From a checkpoint of a small image denoising autoencoder.
Training: 30400 steps, batches of 128.
Rows from block 11 of the encoder of a small image denoising autoencoder, named by matrix and row number. Rows with one number belong to one neuron. Each number is 128 + 32 x the weight over its row's rms, rounded and kept within 0 to 255. All counts start at 0. Numbers have three digits each. After the name is the row's rms in percent of the matrix's.
After each neuron's rows are labels from the 100 images, of 14976, where the neuron reaches its highest value: "lies over" is the class under the peak. Only what is clearly more common there than usual is listed. The data: aerial photos of the United States (SatlasPretrain).
# fc1: MLP up (encoder.blocks.11.mlp.fc1.weight, 512x128), inputs 0-127
# fc2: MLP down (encoder.blocks.11.mlp.fc2.weight, 128x512, transposed), outputs 0-127

fc1.412 098:033179130140115082091132147087130194101110112106101075131135154123120121130149164202101142141109201136099201146151098137142129146098139138134105170111164132072135059108106174187127161207089143124124141168124105111156087131125155168123149139094111093083098120194128089098184127095109122098090149104172095105099107122125105145151172168130143159154090116092152159134141106169074115165107
fc2.412 111:160137088050146173174109114134115085153133207168139184145099124074124113146138115080127118107148091106123071094109130078055142141130105151099174126132092139132104168156130100107099113072162135156100167137138144141122219117157137092206138103156149141110120109091097175189070122149158117147149108112056101167135124189178133103127136124168116131116162138112152087114120131082136174076120
lies over: building

fc1.277 099:198138141141099097128146155108142139165161127120113058194123137144143154179108188119157120115175137110138153078148154101153073128166138086184154139133122100170139112120143101147108104159117103153079134133141141222099108193129100117113123093114180093121057130073140191107119132058098128102158144163132131108105099113122099137117129145080067104101147084103084121132125127199121120112220
fc2.277 076:023113071114146085130127158158098145139113169144149138105175181149160133148189165054172100145115053142166141139137131100121110112098160105151158098138120156100128125097119143187177149098091069151143134106105190094157129155086096169153126222090077114145180159133132088117165143157127084165111134122099127128126152126151121128116113103130121186139127094122143149088088130156113125050087
lies over: building

fc1.132 097:173084107147202160165123104163092116101136096113136172093072169112173089050099144165168095147219143150143159173114107114163144208095157150129122144103169112135128093110124100149152149170121154138115141080127172098077137102125155124083133137118118113111115113102142117141134158164083089141144121108086127114091111132143079173146134124102187159119133140133124045130109144148086050180066
fc2.132 090:099145114168150136101127134137121131114115166120131115101247130126116167122100147085145096107070133048196137093055118156124071127127140181179138097120107160142159090096149133092113151167113117070160128140088087113138127126147135133156099122150132120111167132131160127171126122113138121111127139077152159125204143092163121125089184093174110152122084124088162192157132054113159188063131
lies over: building

fc1.398 106:136089100092071110128098143086084122167109166107104128128189132117147121118125107067143102119135136082076155163137156130121118151144125153127203092142151165159121030116135101156116126165087169138156168135138116082161106115203102123124110098148121136149115130089055111091142098079163115146122175098141156189094151105223102103103117166165134098135090098149169107130166147105120201181138
fc2.398 085:143095136112155152085156104183088126152138122107132096136138127138177181126150123085127125171180118149144132108163121136090067188120112143116096186146204121116084087148066167126131148150102150070190099057173131157152155138068182103102132120083157153120183134085122108130073090160075116152136154156133059140125135192113099110077111116131142087099163173133129149123094095123099132089172
lies over: crop field

fc1.77 123:122145114117086192156121077143120103146173129143170168170084179079129124138148109164099070129125150186129114124124156048093154148123120078180146189132136145090129168134119127139114085101147121083121161177084117141137055111058124159087130097115113139147102111116128060177096118100103127151127123199115213122160146117123104081163167126127102083133140148177160125195153128128065120123122
fc2.77 122:173132088139108143079102124124153090093112090095072156127075137165155081125114126177134097098132158094064137126120099126164157089157131152098189129152108117132157144151130154105159104148098093116152187133152141174130133129141186088138122146137135056118036144090204133170117096124140080139106141138143173112135104170142223109142154157133065112110171127202077075138163136121131110091140
lies over: crop field

fc1.200 088:119142107143102202104084124146137114143098151131139120175174114089057105168078083087125112130125185088125078163132186169156043148174096119124125153123131133096109181171099073106147114119104174171139109133159177151128107172174112148115148173171117118139127106117073139129118119223168148163172102166116094123106077143085112108160059110103121102127111085130079122144173117154115139150121
fc2.200 114:109157132101156059125195107098093143131156120130078113099084112126202083072212163161124129138118103165133169112116081120127170121067187156118096111124134157135140070085117183132118136106142067082118165166091070114147140103110185144140129116114106178128136145144146114141145144068093089141089122099155175103191167113160154127165181134184152131161136156083123089134086126085135131133148
lies over: building

fc1.443 084:184090144133142140110118127169117132118060122163097093080160170120161135049123115118121152152124155141127125116143152106180130171120053138109063108136158141112150131113170148153123101120151082156173139141073090117211161103112149100164130088135153189159168149140071061098118130105120138114150166194123108134119155057112126075165127109079126201169129121136126082191089137141120083126145
fc2.443 113:114120138095100132147140143129148126159186126099155183151113092113135101159116137137146090081149133091138139149092074122069144046113145087119177119126024077174100145134048090102198148118076148151135124125154153159086107161133154134158130122128153108144124066146189180138118117138137158140106096105150104117156092163166180193116120138187110125103116108138110170085129133086139171189086
lies over: crop field

fc1.161 103:149177081117138134087100116143080149163167148157118104158135158147176107141106182042114142101152138109104190062108151087137148186180157119067152084142198132144104147180098124060148096106089114134106160120118170163088122124214121152108161112140099157142140138107105164145125117099155135069110172154070147069108146087101156116123116136131117127118097119122088121160206149119136083095132
fc2.161 102:123116124123071157130156119107175190110103109066123097175124101115154103138090116171159147121129034121124098222173094088175147122064133129188134118107072151110145079145100149184133158136155145153119130149147118133125198123094110120116086117107143114144128133149101115114148106225161113184129116134189077142159099137123060105086146088120178121081102120153152127131123091120095147119160
lies over: crop field

fc1.22 096:127180072045123105119164087136099148123130157135122117102144111165156102123132089148188172107104109147101107092114145142102120166192174112119165187128170167071110124163160155167148131097176108107130140118152136129145145115190143106086129160178110110155106104126110085078173145193082124196164176137130109078124113070099073081122155067154085171134106122147118137120113156145055146138091
fc2.22 080:158131023179156155111160159125102074136109152078122114121107148128147149167133086114125105135189142158127169133145134136129174081112166087144086117129114090160134093092083122096188149102122138112075123154135194057154163124156096187082110115107110129150124138124109142173141162142111158181158106156087151212093101099089152077141109174086129129068138143160110133119126090114203099141142
lies over: crop field

fc1.259 082:104089111133125065107144078134148142137070118079126107171123153106134144090128136117113162180162167161108205151106179183108162158065164209055111089073105109157095138097105149103101099187201147153116168143125163158150072127162106148148135116130142118104153137180148114114182109176140123122097114140137077158109149176073107103122170105121145127087136142123085100104072112145105085133128
fc2.259 110:107133137115103157195121157155108162094166108143061140108160136126136099171135177128185104107121129066172088106125097119153072094159163046155112105159096162117116086165143139180167115115067072095102093117105142188123121158144131089155156094109123102160135143076113137153107157114136122119110122154120198061152123096173186186080112142147077157167136111095182131188146124142109118132095
lies over: building

fc1.65 110:071147134081088122182136223079127082105129155151134148135207082103106112187160136098146099133158111125181170137084109081114110167149162062190114145165143115138107145138095130099144138097126099082144074183136127122044152159131119149108147139086122188118118128104129114111076110126128176095075133108209128103118116080138127152077155151167096128142081124158160157138122160128119147132114
fc2.65 124:121143154143133136152125196141174101146044153133145178135165158173071108120105081082141122176124109140142142095076121193116114135100112122134130151090085113112138154099110090121184130137130136085160076075099138109102228098121134107123168111122079113124156199137143171118149126158071048084107150123169133152138133140106149137074117119113107106084125181190075148128182165154154116122113
lies over: crop field

fc1.160 111:112165132099109176100151098088180140107134094058146125108049151180141114158147124146153107127129119167108124154149126065115177090092169108136132169139146118134151164158117102126137199176151133105144148109201108147098082155122060094148121138127092133148100126115073161129122123194107152171130114011128193127170107127107074100131116147124147143098111172132157136071120134114131061159153
fc2.160 091:087106156114146113115137141102092144161068091118170130082158111161086112170145151186157054100125144143107167192125142116126091094092134109137162130107122153152085096115094114184093126149155198095070112156106185202203106170090083116190152129129182147159078115143104131141105117076159127088112125106120157134085101132127156080121134097108117198168134101144118166154146074115161124135097
lies over: crop field

fc1.151 110:105146110154086158115123140099152124058126114073109117140119150129079141138178042146145109136113139147128140183105093049150207132100154138147099140212134100093104200116111077189138158177175092103116129095162081153091126185121117103147183136121084105153106160156110113104154069143088186150118129098130170157104125162124120159153141133109103079107123162101147116097174122125119096140181
fc2.151 089:156160129127213052161110169114118120127084150093097109125154155156138103144137130129120132139100093097146127174108120133194113163120156095165119100175101129136120132101105160164087124159133116137146207109146123155183115138112089078131130106131155139091160148148111100067068110115158090107183149154109136145071078129160146067133082081078110154120135119116155073171154090199176062098184
lies over: crop field

fc1.300 134:135165065093142171096091145118087096152103090132132168137102115130176154157149147119114096062129200165099078170098101041184098152130146088089142176133175134141068128159150180098137075096129121114136109168115163154177123187157153144102175137149114158124117090184140122102140135128129120100065148169137079121112100104142089084148124151138124186151128128142086166079171141118092090176141
fc2.300 126:148177114129088133174146175116101130149088065095106141101123115123128164149122079155151142114123113155128090091076101110166117135030091124115126153124208156074112156135158109154149135152122128095085152158091096122050198134162137110121156134135173102146117139220119122163194081118136128140094098169151091154126153140113101089129118110088141126122160076129115207082189174120130121135157
lies over: crop field

fc1.298 101:109189167113140121127137105130142107166127092168096062096105131080195067099179086115121128193113091148130236125069145069082122186170123071108114157112122178136080170152142149144190110083115134160141140160174078186116097125096132123138153128117080108135143067091128135132121146163150138117117102099141132168082136085112086157140113126071153090111119101118147152125163139145141148135116
fc2.298 089:135131110146109100206108192162115091127139078099115144173157113087123135118117133078100099164147165094095080147103092145112136176086143138080080150126196137083100129130092120126143158106086189184157095113182171192098102168118073151165103086110121097135146120088163157114189148110144085133081092159096151168110138125174159143136141160085051137103150093156141113171144093090144145150115
lies over: building

fc1.154 094:130172127102143137108075103123114064119171093204085108169149131168181139162111106122113164109146152179068135123091142095150174175113157136057151128215168110125105150086084167068190167124114093159105112118072159117151148119155115169100120132115103137175104081152154083122143134128113123130085135113107133097131061107101165143118100134100141085103103108161120165155193154153138083104184
fc2.154 100:164115169171107136139183138104154191133026150059083136091092119159119107185135128149078181128106141123176125098211148116126103104105117148153103135074146127151139130163148075169088104129159149142108149128118080089104170127105115067167141131068175115068148139120128196181140093116138107168137089140128156127158180111114106086115138124117064166113170096120101118103101117126139154164118
lies over: crop field

fc1.418 095:163146087117119113134097109160147159106189092134147107145152162143081119090133101128137156086201153144132090166112140127141172141152188110109075113119134126116189046077118156161068125071146133143158174102085058192139132124136120152172111100178163145096055129110129081170109152095161105075106103138112182179069100145152151091130079154120132131121164148097161123139119134148174092105112
fc2.418 085:176131135101123124204129124069144139102122127134118154124088111149158181135095123119166086163014102115117075120091122135087166088126100143126131099102120157145073182126093130098104175154148152146098123121197173111146077142211129119139147090135143117192173180079128137109115149168129173153177187108105121132141094106086152082145148108139094083081106121096092127126160130109157182154140
lies over: building

fc1.312 109:088137137099130104132115184130117159157156193126156159124131128111161089108160136160108142137173214079077197138100161101153112146119073131149140068155073133095117138173113098122156086144058125209117122122216091085133152133153124178099115093109181118149191090070101138099076097089158136089139122119111112113108130158121136105129085107136127093117127122144138139141097179141186087165147
fc2.312 099:076083134140119180143141106134137148126109110107106088148083144118108184122125169154161166085064109069163071120130127125120121129130129166092110171082140127137165141110145155141140117126140144095180121103082152179160070188159166081106134155187101210117084169149158145116186126132112144112113169127160186098150114071149131087109107089161117144135083118132129095142206145063105155066089
lies over: crop field

fc1.474 101:084153109091067090114132139067113092117126095151123147143170123101173133100099110201149141112156075119095149166127168107121091136163070119159124164206139097064087142181135102147192110148079134200083106135139139073159148215122177158129103105120134147118143071110096073132156097160167130164108130160151149101149155131162096110150111147114133087156128082080155089132126166138135148171128
fc2.474 083:151071171167101194118130130124107148110181110103105138090082169164093100149162123161126145129099183155096176053141102140150179103168159158079128125099151181255102080070079148120108127116133159186164109106147129153105122127146127117116158126124099123162105133124122222134131152128093097091106062104111119093129102164130124120087119127145119125086115143153099152146114109150106144150075
lies over: crop field