From a checkpoint of a small image denoising autoencoder.
Model: 8.86M parameters, encoder arch swin, encoder norm layernorm, encoder activation gelu, encoder depths [4, 8, 4], decoder norm batchnorm, decoder widths [64, 128, 256, 256].
Rows from block 2 of the encoder, named by matrix and row number. Rows with one number belong to one attention dimension. Each number is 128 + 24 x the weight over its row's rms, rounded and kept within 0 to 255. All counts start at 0. Numbers have three digits each. After the name is the row's rms in percent of the matrix's.
# q: window attention query, key and value (stacked) (encoder.blocks.2.attn.qkv.weight, 192x64, the q third), inputs 0-63
# k: window attention query, key and value (stacked) (encoder.blocks.2.attn.qkv.weight, 192x64, the k third), inputs 0-63
q.0 071:123130131151136122142122151157144126097094128122094129126097166112115191147135134169172086124154122087123112140144113141126153125108075150103161084122150110128170092124134130127110135088145155
k.0 096:144147102117158114118114124149147115106117105158129117126098157124131137126112095113109167185151117112200136101152160144092109119103165128096108116119141129184155132088136093108151140131122112
q.1 080:133110132136101172143157077148097104116154111146140127085143174102088134156108123171111133097160120094134151100120130123135097099118166132106164134106130131137110135191122126118126100141142153
k.1 102:120124134113117105127141134104150160072135170106092142151125124122119149115143133113144078148164125124122090134169129143155119180139109145142125134128120121144104072120112153154179145113075158
q.2 095:112142127157143154161125117120182118121139128137115088084131092109088072130114080151116139115133142151129144087094159117141175135102112145116145139108158112141161150146157123151145137115095097
k.2 103:117125075125132100114137108135155166130172143119159191141135113127169176141137149104102153123133130113155160119134132124149104140134118094098154150099162116118147109088123083106136135105087136
q.3 073:181152151100107128124134151133122105110131115107171123093125113136124106133118087110149097151070137178113131122133129104150129072123137165117157156193106120091148139115140117133139115136153133
k.3 079:108126107120107141138134085151137140125166157143122180151145168115108152149089109124137141127128155127075139131148130163092138124158149094120150128104102138059087114098095150127110116149124127
q.4 086:137122147120122121094133135134154090102134083122176118140146163187120152101145078159112127097134123134118120081104149102189132134137093154126111143168150126121098112149133135114161123104138119
k.4 076:111128130165123135142170145101166157134138152125089079107155095118139139141132100098091152146144109126093134115168114133108101185102112151104153104137146157143109124079139120162119139094127121
q.5 071:089073134121114120150091132118149168156125153125148129096132112072125115131128153109156118139130165124127131135100131172139181120122102114117096106111156138148153102107086131157171105150152106
k.5 076:104110079115119157075125133117152115163150145112163122134126148154129122125144098160106159084106135116168164115151124068157113099151137108094166151149146132150107109113146113101117123149153123
q.6 073:155093125099121132120123144129150135175121080141165102096119148088115125121132173118119095160128109136125137131138148124153085148123143125083094151155111135080184126126091113150163146141148115
k.6 103:161155131123127114144073117145170118130097109166128095113129148134143197123141082148110128126119125116143139115126125115099148101145122120098129175130164090145156119091167090099102119120144132
q.7 074:114117150133140089088151121133143121183166132143117113109145108155142118134154137100120151124133130125138133122075146128185109100161101136120117158118149096109124124144174089148092152069118138
k.7 092:092129097133126094110137098135158139141138140110116115147080116145151153145140132141134126135102128074146152122072122070100096148102131114106140145126123166108197117135137154142163125146150144
q.8 074:143123134145133177078177161128153161143108117141122161118136106091119120110109129123112088164104120171141129142100105129141176153093124105105104098122148178161089120123143111123121133100134130
k.8 086:158125100113119114112133088179116107080143119113107093154118177154138149134110103125100092161145109125177152150160150123148143096149121123114194132159093124117130153144134131121130133106108134
q.9 067:127131136114083151072112108132139140104123151108138148137100143120149148080146137150186140132123133139129120154158117155109099135154104129133093143165128167168091132110098189143127115114099112
k.9 084:113147162101108157137184161144094102108162156117100124114156120174131121121105109120118079127157112149126123122142118118126166132147138141112113154149090122106052138151111120104142134104097137
q.10 080:116112100112089131140140100107112153104145105162154124149138145090144163141101129180133154161149115092178159128077110130133140092140109119108143072108153122094155132145126159128112137144123139
k.10 081:148104132131122119130108122154147106132143174096116130155096106119125094148105112148128087105128138108111151154132132075129127172094097150134142131143068178129141094137126173134157138112159091
q.11 066:108136114125110105145143095162085157144127109112133133160126125153142147154134112108176106074097174133111118139117150150131135121153128112111138112148122144131119052080154141137128136102181131
k.11 085:094107152096121117085177142102133115140190172104122149114129162115105110123114141141158138133112113140099125100131117132077109147147145138131151106144109145084106126181088161134144110133144124
q.12 066:153151088103106116153147078163105108094155126138143112123113131154125129102119107142169127132103158130184125117097121146081144110126095120076182141138121153123146168118127153126118139149121101
k.12 069:133104167122126102116157152103088123157102176133116185148147137098087108151073151149127125153096130134084125157131149130140142149135118159113119092109107163110131112144157128134157128095141107
q.13 081:085143144126141107113104159121120160138154153132106125099097105138145108178136133119143092138072092157096135167143106133137136100115087121162152128120098147097150146146101137156134132151096172
k.13 091:103126086130133146132097099113153105133178125115115150113128141119134134145129153120170153080148165112087118142102152158147081133117142164141131159085134108157129162118069107131141112124145099
q.14 074:138192116138118129116139119128178159101155130129097123196109112104149168068124137117135137145122121130147117119110096145120133129142140133156113096077152125126161127081140147107142093140138134
k.14 074:159131150127122156148091195125085129097142099121142140096133124134146145156107106133079087098169103117153140107160109114131119113147107089126133153158080133140134152148128113114118165107144142
q.15 087:127098123108145144142168148103132161144123107126099094111106095106139134154095127117123158109100129200149139103072114125135138169160145165129113146140095150142126102161117137159085126135115143
k.15 094:146175161118137113121096122136137147081142131150118103109140144143115160147116115158139102154084100119126103176135121145150137129087116165137139150146140067094116141115130096083127145158099102
q.16 147:109139138142117127144134127151161141104097082129141143156098121164110103149129102101170125129136141120123150104128143162161169111125087097106164108096148118110094160119155106173140065125137129
k.16 130:112119138145128102155120110153144121109141105159141123175142120130098118139130092095161116116137125109116174109134166144159187122105092090105129120106159118104088143112123100185127103133155159
q.17 156:077133189128120110103152138146173094159140089121125116120119148110123156124112099156092118128083116125153133155123144111080148146116121112181158098092143125112137127126109167148139155143130117
k.17 135:079157167121134114113139137127152098157136096118142116159125158109122162152106121139096149128069135090104119183109122122063134125129129126141158146106123109117099122124109155145157159164120151
q.18 118:153107120104103149175158106127134116110148111115104112144114134085141127152132115155119167110112180160175090138115157084118110104128109110149164159134094100177118133140145107115154114102142119
k.18 117:100091118119118156151154096117124094116150140113127093148115138086112138142132102145136137104134158174170110117159135077136115098123113156117145177136121105166118137162129097090167102156145114
q.19 127:113190115151121083103122107130156129109122153103124144148180133113087057145158114118138125139123135107135098187139135142122147141118166098168126135105118118142117148130149115150128122121095099
k.19 109:101158113131119091083141107142165092112118157096116143129196143122113081128180100117140114127120120122156075150157144114143160138120150117167111124120151115108143148129136140164125102112128104
q.20 132:180176116133091132108118119156092103087151126100120137136187179129098105132138134133106097095148139104140137136146103140136126163102123123086122142142135118123090153132137092140127104173154125
k.20 143:153181115147081115073126148137094095103168118121110113093149160131138138131184114145125114112155148120142138132141146111133098144145090129119134150128161098118094135113153106135122089179143121
q.21 143:112126138101107083126120088126132161158093133138153181135176132091101145076152137146149126149103168127095107123128120147104104142111090099119112137138140152156114178118127107157109134157115131
k.21 130:084154131103139091146133116157140137141098116155143156105179133125089162111166137112151122121125139155131139093140111129106088130139089103145122142117156138202130140076125115109097110144126120
q.22 132:158119133159100136095146119162145157094130099133127146159175121093075136130100132131163111151114102139118125167070171111110087152139157128133116104120149152128136128088142166122123106111136118
k.22 124:147126125126094134114166099182128161107132135139099141107141124097098122125108115128157109163096116156094109157076157115123109106159155112133135100129163168111098125130130201140115124134138121
q.23 149:093077104135142106143166119110125155134132107132141135153072191153126131136115114108118140161154154111152145128124124140122137166119080154097075145154156131119137141090130130141134092136102097
k.23 141:109113098126146105190154106133158161132151135141122106147108169124107130115114109082098146169109135105128177125137102131150149157122098147162079138130165097137133112100135152151130099102111110
q.24 141:171119115126114131095099166105136123175154110101134086136119169127159075107103149090161159131150139172128104135134110112102137152124119118179121109149147141119155099123106122107151145117154104
k.24 135:176135097104112139094115151141124113159143118069125102119109169111170054105111156086160138119130145165098099147149125125121140130123120131150131131144154135126167104115120149100138148127155131
q.25 161:115130103154139144135153116178101147112123089145154144095157139091160112121155155141130149114095121118092131105097070165158145121140159082126143131153116113104179102129109138116133150098133144
k.25 139:120131116175141147103164114145097134088107083116166163125138148114143122118156173135144142103117114111112122127096071157165147135113135084121137131145113143140170121121070116105144155124149113
q.26 134:119108093176120106124162125121113138148118113109106133082105132110143105189121107139176162160118089108129168113134160128128145163153082132139120147126118162117097133132162145120083116120146104
k.26 139:144113091187132090110115143097141126140124096095109100123136124106116142154111149115177135153122089109145189118131116123106116165149089129138142145128146138161124158152138141109067143113137147
q.27 128:136131150134101105124112107120170151104135139164115103137163101127151125146150145089116122132145070124102168126097121163163139125141187101143109104108090140116126141099154135118160113155077131
k.27 120:111115149143104109088151108119151134103117126137114144125150113129175136123150098107120121145139056133162180120111116172148131121120150091108108108109117152121158147107155148126150092168092163
q.28 161:142123152135121141100121082129110169103132129060137145111128115174124107153115167157115163153120142122152102148119191122140147148144086087131132106109110099158123124112149124125130147112132083
k.28 130:168130133146130123135115104134088168099146145063125118136151160149092122168111140125104163121154102112164140111085144079131200124119089121138128124123131107153135144139111104115126127120139132
q.29 125:128134135136100155103106149109157101153148106148182099118132113108107128106146136085120143138174140114136092135150144121160166155153118107119108105124142077122185170106086120145106142135130108
k.29 109:129175128104109163143103144116137070182145090143136112116142139120099125132143115110119166122151151111139119129125130132139168132151115079080119105136136107145169147098089170141100151115125098
q.30 123:138121084174151150166098148136071111119144108128101194106148173153106138121137125130100111107115095108146099128101135157156143140145125145085122140114114175153124140125133126136090105129125128
k.30 094:133125084191109154170103157148127139112164166141126174097139158144106119085120116134088126136095116131140117151080117135116154134146095141086131103117103136149112125141130138123080141115149128
q.31 156:202152143119116124118147137108101151153131143143168142115122156127141165124079108168103122087142133121115110135146074142105141128099097083142121158107119121094143123108140129106127109121140178
k.31 131:169145137124125124123124161112085168133122142138152144122124136152125134145063127209148126103126142135107119134111112150142121140123125087169136146090106084101144101073154128134132105134127134
q.32 084:135132154134159159138122132108141123153145149079148131128120136173146108113132139153113138076111100164105091128134151109105104124104137124184105113158121134142115075096139137102177146095093146
k.32 086:127115157129170120085105172090167124119136126115121091128121131135119108115124107110163143089159162161128128127104111120095104136134103101115136143150185126155135139177127085144135148160083116
q.33 091:140149176140116110127153114155130131067132121098132162149158124111088140083121112151134082109157123117182110132161125157098106124122121126103118111133128138163120152115097118092140127138189113
k.33 108:098099129158094128165149130136079124116138152089175158108146108122115141117156148120120140103152196101123103135082151117127115125132129123093167127114142136150107112162139102084112149152124107
q.34 088:115131106120139121167101132134147144130137115122130123146109131127131078114146138100156099131111178154107142102124130122155125132163156154109157092174153105179144079076165155096148108114130108
k.34 103:118101144142152147162065136151132137139109106134116102141119171075093126119140126119135151093119135101095125071175128115131154146123146119151101145127173120135185114098133137142157139124132106
q.35 082:158132137128128129161122085188180153112161149131147106131118118112122121096121105082116157087109111169134139131113146100109131157119186125112098096136115116145146103132101117110124180117127137
k.35 093:089119126126124118138134159163070128108185116108109088139123157115083133153141105116141152142146118138112121136182140143169101115088113166155158121124103128141120130137091115125157090153105117
q.36 114:122141168108122108111111092102151113122113137093150108091148108142091097134153083153120112156145117173160134117156124143154156086116115133139128147161162128123090114137166164120165160134091127
k.36 097:122108132110158130073120082147089129172115148139128093105176110114138123173122090162114166125165124115153151133112165136132133115131137149109111154096105148146128082165119124158116100118142135
q.37 095:164159158159124142091096146140125118134116112130099111123141089089106126150141104153157128162122082141136104159098167105129143148156092103156144121106108166091149142141107115170108099129136094
k.37 097:142138098127078136124124089142127122110076109120133158147186116150152120149146123118090131121120114138159130131150097147141098103130127099146089164107136187097153115137128153085159131119149099
q.38 084:110123137139117142130171150137067109146109122171120172094139122130113132169155138155129111134091140175144156119124125129100167168142112111109110104118139111126084100096168138082122108143130139
k.38 083:148167102168131133142185106097122117091127145121136153129112105155130140084113071129132131126137159147135121128104092180105103138139102119147135145103149132158091104108139140143093092151162116
q.39 093:118122138084135132173128172092123136172121136134114140092099125118089106150128105129093151118127087124101122162170112145107129128129087121119152138151118173075140168172127156118147145123110127
k.39 083:140127159065105138143152118128147112157140118153136124133150085141108115123107132123158150162108128104158128134135155105094123126148183097082115094132105120093145160107148129164115124140176088
q.40 083:106123152131135108148160173173136118100142107131152137140140144113152157128139139111129086097055114113145153143109115141096114098135142142150099110119154136103124105101122188119146160093161110
k.40 101:121140131145128113111064139126104138114106179177131070125065137109101140124161118148143158141124132139105142177105150112124130118104120110145134138131088119124125113102162142143153166160114138
q.41 086:134109147118117111118083115117176128150116132114115119130129160100119143125137096165118152142143169137085123145083161120151126154075135130142049113147132117115179136138120134159159119116150120
k.41 100:149172167098135122129120069120097110124129133083139140162096169118164117138102115106125149130110132127142138109165124110142132090161166130112157166124115063137136114105105113115124119165146140
q.42 080:126080141138164134116155122131065146122155149129150143148101120155137163107167118121164095152127119138164094119104123138121070102112069117130117137119136130142114174154133131128122101109163144
k.42 112:123112082143102098093150146131169165136140151133130126128098157150115153148154128111164179114141122121122142097089097120149126115157128119079138083186123124133171109093133123148122110113108126
q.43 078:141101131123127106126173108152079080151117138129153106126161114145092120155109127125142101114118146106122141147132126099148128109133183097161126114069161084112120130109127104166136119179144111
k.43 082:135147092129111105122137123179106185117154135096174113168148136121086105121138088144126141141106106136162109146111138135103134120127085154149148090106140156143124126112084140127103120102116179
q.44 091:163111186106145111141136145111153105130119171098122172089133106121083102142128151149098111144128121160156138133106119145112137130178125114136092136093144093165115102122102126119100090146139160
k.44 091:135194153107132130088104091097160110143124115113154149131150139173071119104143124165120109128106125149133114120143131078106150145120143106110135140159097117149096106102175122101112131156145121
q.45 074:129139115139117151140170128152146134122135178124087101085107142187133118142092094168112094119120113129093135128143084114118179079131128153117164153153132120130133107128118132093107106141154135
k.45 083:125156104128138094107098170088091168120158102145083080110183134152094125121133120144122142123141147154127145104122126110098114128169125139106159122143163131119080126126130173139133148104153120
q.46 085:107124122101166117117163119154146177118140067135144125114135145116120178153123164126117138107151099133141119089123131101172117139155150114107103109141101151109146088163139080128132160086124128
k.46 096:160122100113200130153094154117137149121135146120110124123086097101107176129122136121133128138080122132130109162098091135120106137125124147138132142123080161152134133149132168084128139146182148
q.47 093:139114121139178186145160147160137135113120134119150139117109112134118113124095096174127099138109093149124128122084114158143156097129122114115111150129069167114148109168094124085149148151118133
k.47 103:127160104119089123070113122112108102149123100138128136102139142126173153115168114135131156130090154160173112170110127133089094168146119118145106107151112138158102109118161152122169106119130109
q.48 089:140118132124130092127127124136149112167162099153124090128107158128137129098112179101138077167146152133106110096102126135130149156139165140123191090129179123119110131100119110118147126089103139
k.48 084:085156109170154166160072145139110148154162146125091110098115108078130137139124107146114145099105137134132130130146116106142124095107106143171118162121103135153156104162097136105135166113117113
q.49 071:090136107138128131092136184116123153097145136140146115131110113153078117079143080084136132138140119150148133165129134137125117078130091139161101138131169143124124132183120132142157137130097099
k.49 091:075137156167111098131150153083151146131131135107090122119115148139121129127191135135097117063130094115137146122125127098098091116117128151167125119160134144112124124095161137155133147113122167
q.50 093:144163165093100143105117120116211127095154118139164144146138136140119114086159133126142089091092158136136132098138112146143140097139100086117121128147135118133098127104147153119107120133168104
k.50 078:090116128123102150076139153150105142168118146150103106097133141142140124095124137112143145141143085144106132139157116090157082171128098119162132146138123131091146119154100121162162107111100175
q.51 072:178144172085145101111117121112110123161129157076122151145121123149107106103124124175136158129116141125131125122094138175176143102091136114134150122104136133104083127108143123153092169128157130
k.51 078:118106153124139110109127119137110137133184145112150133137159098093151092101100062159122104126123119132133144104159175136114149163144164136148115095137131154119144112110132149137076134156100090
q.52 085:100139125104132116094128098108115114127165105124162096116094123156134130112126158121142167135128169127149108144162156118129101143077113095150124116147101093118117159080164132141173135139077155
k.52 093:146124161095146100142133114122115119170118171117121144167047154131131156133102135153152163098133143131087103125125110132136129138140160105112128094111113164090106086100141143118131148147113155
q.53 086:094172126133096131121103128131109124183105111162148103120183105104130141127153145097169126149114139146090121159099123159121106121097101137134123131097165171119112133150121122134131185115123091
k.53 091:140158117149128138107113135134119089143134087115167147099136103128161155091143090096125125097102172122125143161133112099080135102175122097121099102144108159167134151159107139114102134139159150
q.54 077:145157138124134145135098108085108099123140106141163098135121133128139122122134079153158126119149171102154103131117155110122128127125111165093110111150176161142120100118191127090110176125108092
k.54 080:163081134122090098086144122113100099157141099150118124122107155164131106157126162128094125133138166095149099102151150112100130148142126139129119100130107162155150113116160122144147154116182084
q.55 083:142143128103123143183139101145068107122117133112122149118141125148143179109169146112120130155122064153183120109155082105126109116138137129088151120151140142110131141118132148109105088105127143
k.55 082:133123118166140139116136082206110111099151146145144142119123131123110115095139067094146105115125157156139175105157116147135127114123119111143140133099089101149111115113144184133109109144138142
q.56 071:138158125098114123163118104162134150122139128185100081133124135116113115082096148115095132090135163114137128171120120163112156147143135110168139139158089130098163147094112138094113141130165126
k.56 087:115136131155147104147109168121145138111151123130129110104130091133140188147128197152137113127123106093084135121121094112118126109149117103121103118140193129107138115103151162104120182112141115
q.57 083:133108111174097143118115127103095108162135141079145148146113140166157143090132144097122128088148132201124117124094139138114106135123079130146117133144108172144134103149080113131135132109151120
k.57 085:126162113120110161106136143112087112091137160131124115118106185150156101152130201100172135125115111157138136134115107095127106142138092120114156087138120149139153138121145117090129102108141161
q.58 093:146106131124158138121072128146120113130114136163157176122106165106147171123159131170134163130101155129104110129131134152129134133123112126167076108076112134096105129099152150088122093110150115
k.58 093:131080084149135122114137123104109102093083118146153136105105120127172140099127133137119113107143148101111106113081140138111116157123143112110144147163139143175179121135159093127154135145188120
q.59 085:128083127126148163144136126142112148150139115161152075103112091083140093136101152143109126155139105113160139112121133155134121133097156142102106163148071161121112101148091158116121162148104142
k.59 079:166122129087098156166132100089082123127123117156124128131094120118138136161149112177145132133156110099127154127123133114134145096128103160078159134145113147122142137185150112090102136093154153
q.60 080:151137118151151131105131148153137190137123096169100130157106146164125142130121122126100128117114126107168133108150100173113103088093135127070119119150105111141137115112125121185145150141130078
k.60 076:112096105104166122139172080151122112103144141161196162161139139118147150103131115089133110175121107085145140166127113117154088143137145114146102128156133104115128133119133104112112109099122135
q.61 079:169154114124097166115101111151083145109106119119101143143122106126141131152125107163141113152101089137153127142108134173141149146155077103111132158143102132123083169163182130122119130098138134
k.61 075:157141117176087121138172098118114090144108106102137166110146103113125112108122131124099123127122117142133117124129118121140151156159126144098156106104107168115134131160101200167152138129077107
q.62 088:153131111097134147139143138122168106112155163120139118149105106107134126078111107121168140155093127117096122155135090155127154113144113156123094137180120102155150080129128106104096154126178156
k.62 088:123119124135116147141108131140096182159134092131125169126137179159158101116127180140099153108168141139106107088123110112179148119116142144119151122136115145139097124116082132109104110085121096
q.63 077:156119164101159153135093145102122127168110147066092073152119139141111147117139135166145174106163121121127104136139099122122122080176122140125102114156113106116140122111102146123133138147104151
k.63 077:084131144135164131101126105115154145163128139113143153076110151101119116128133126099064149112115139139087150142112159134117173097085152133097149153131147117122174133130135159120117168107120155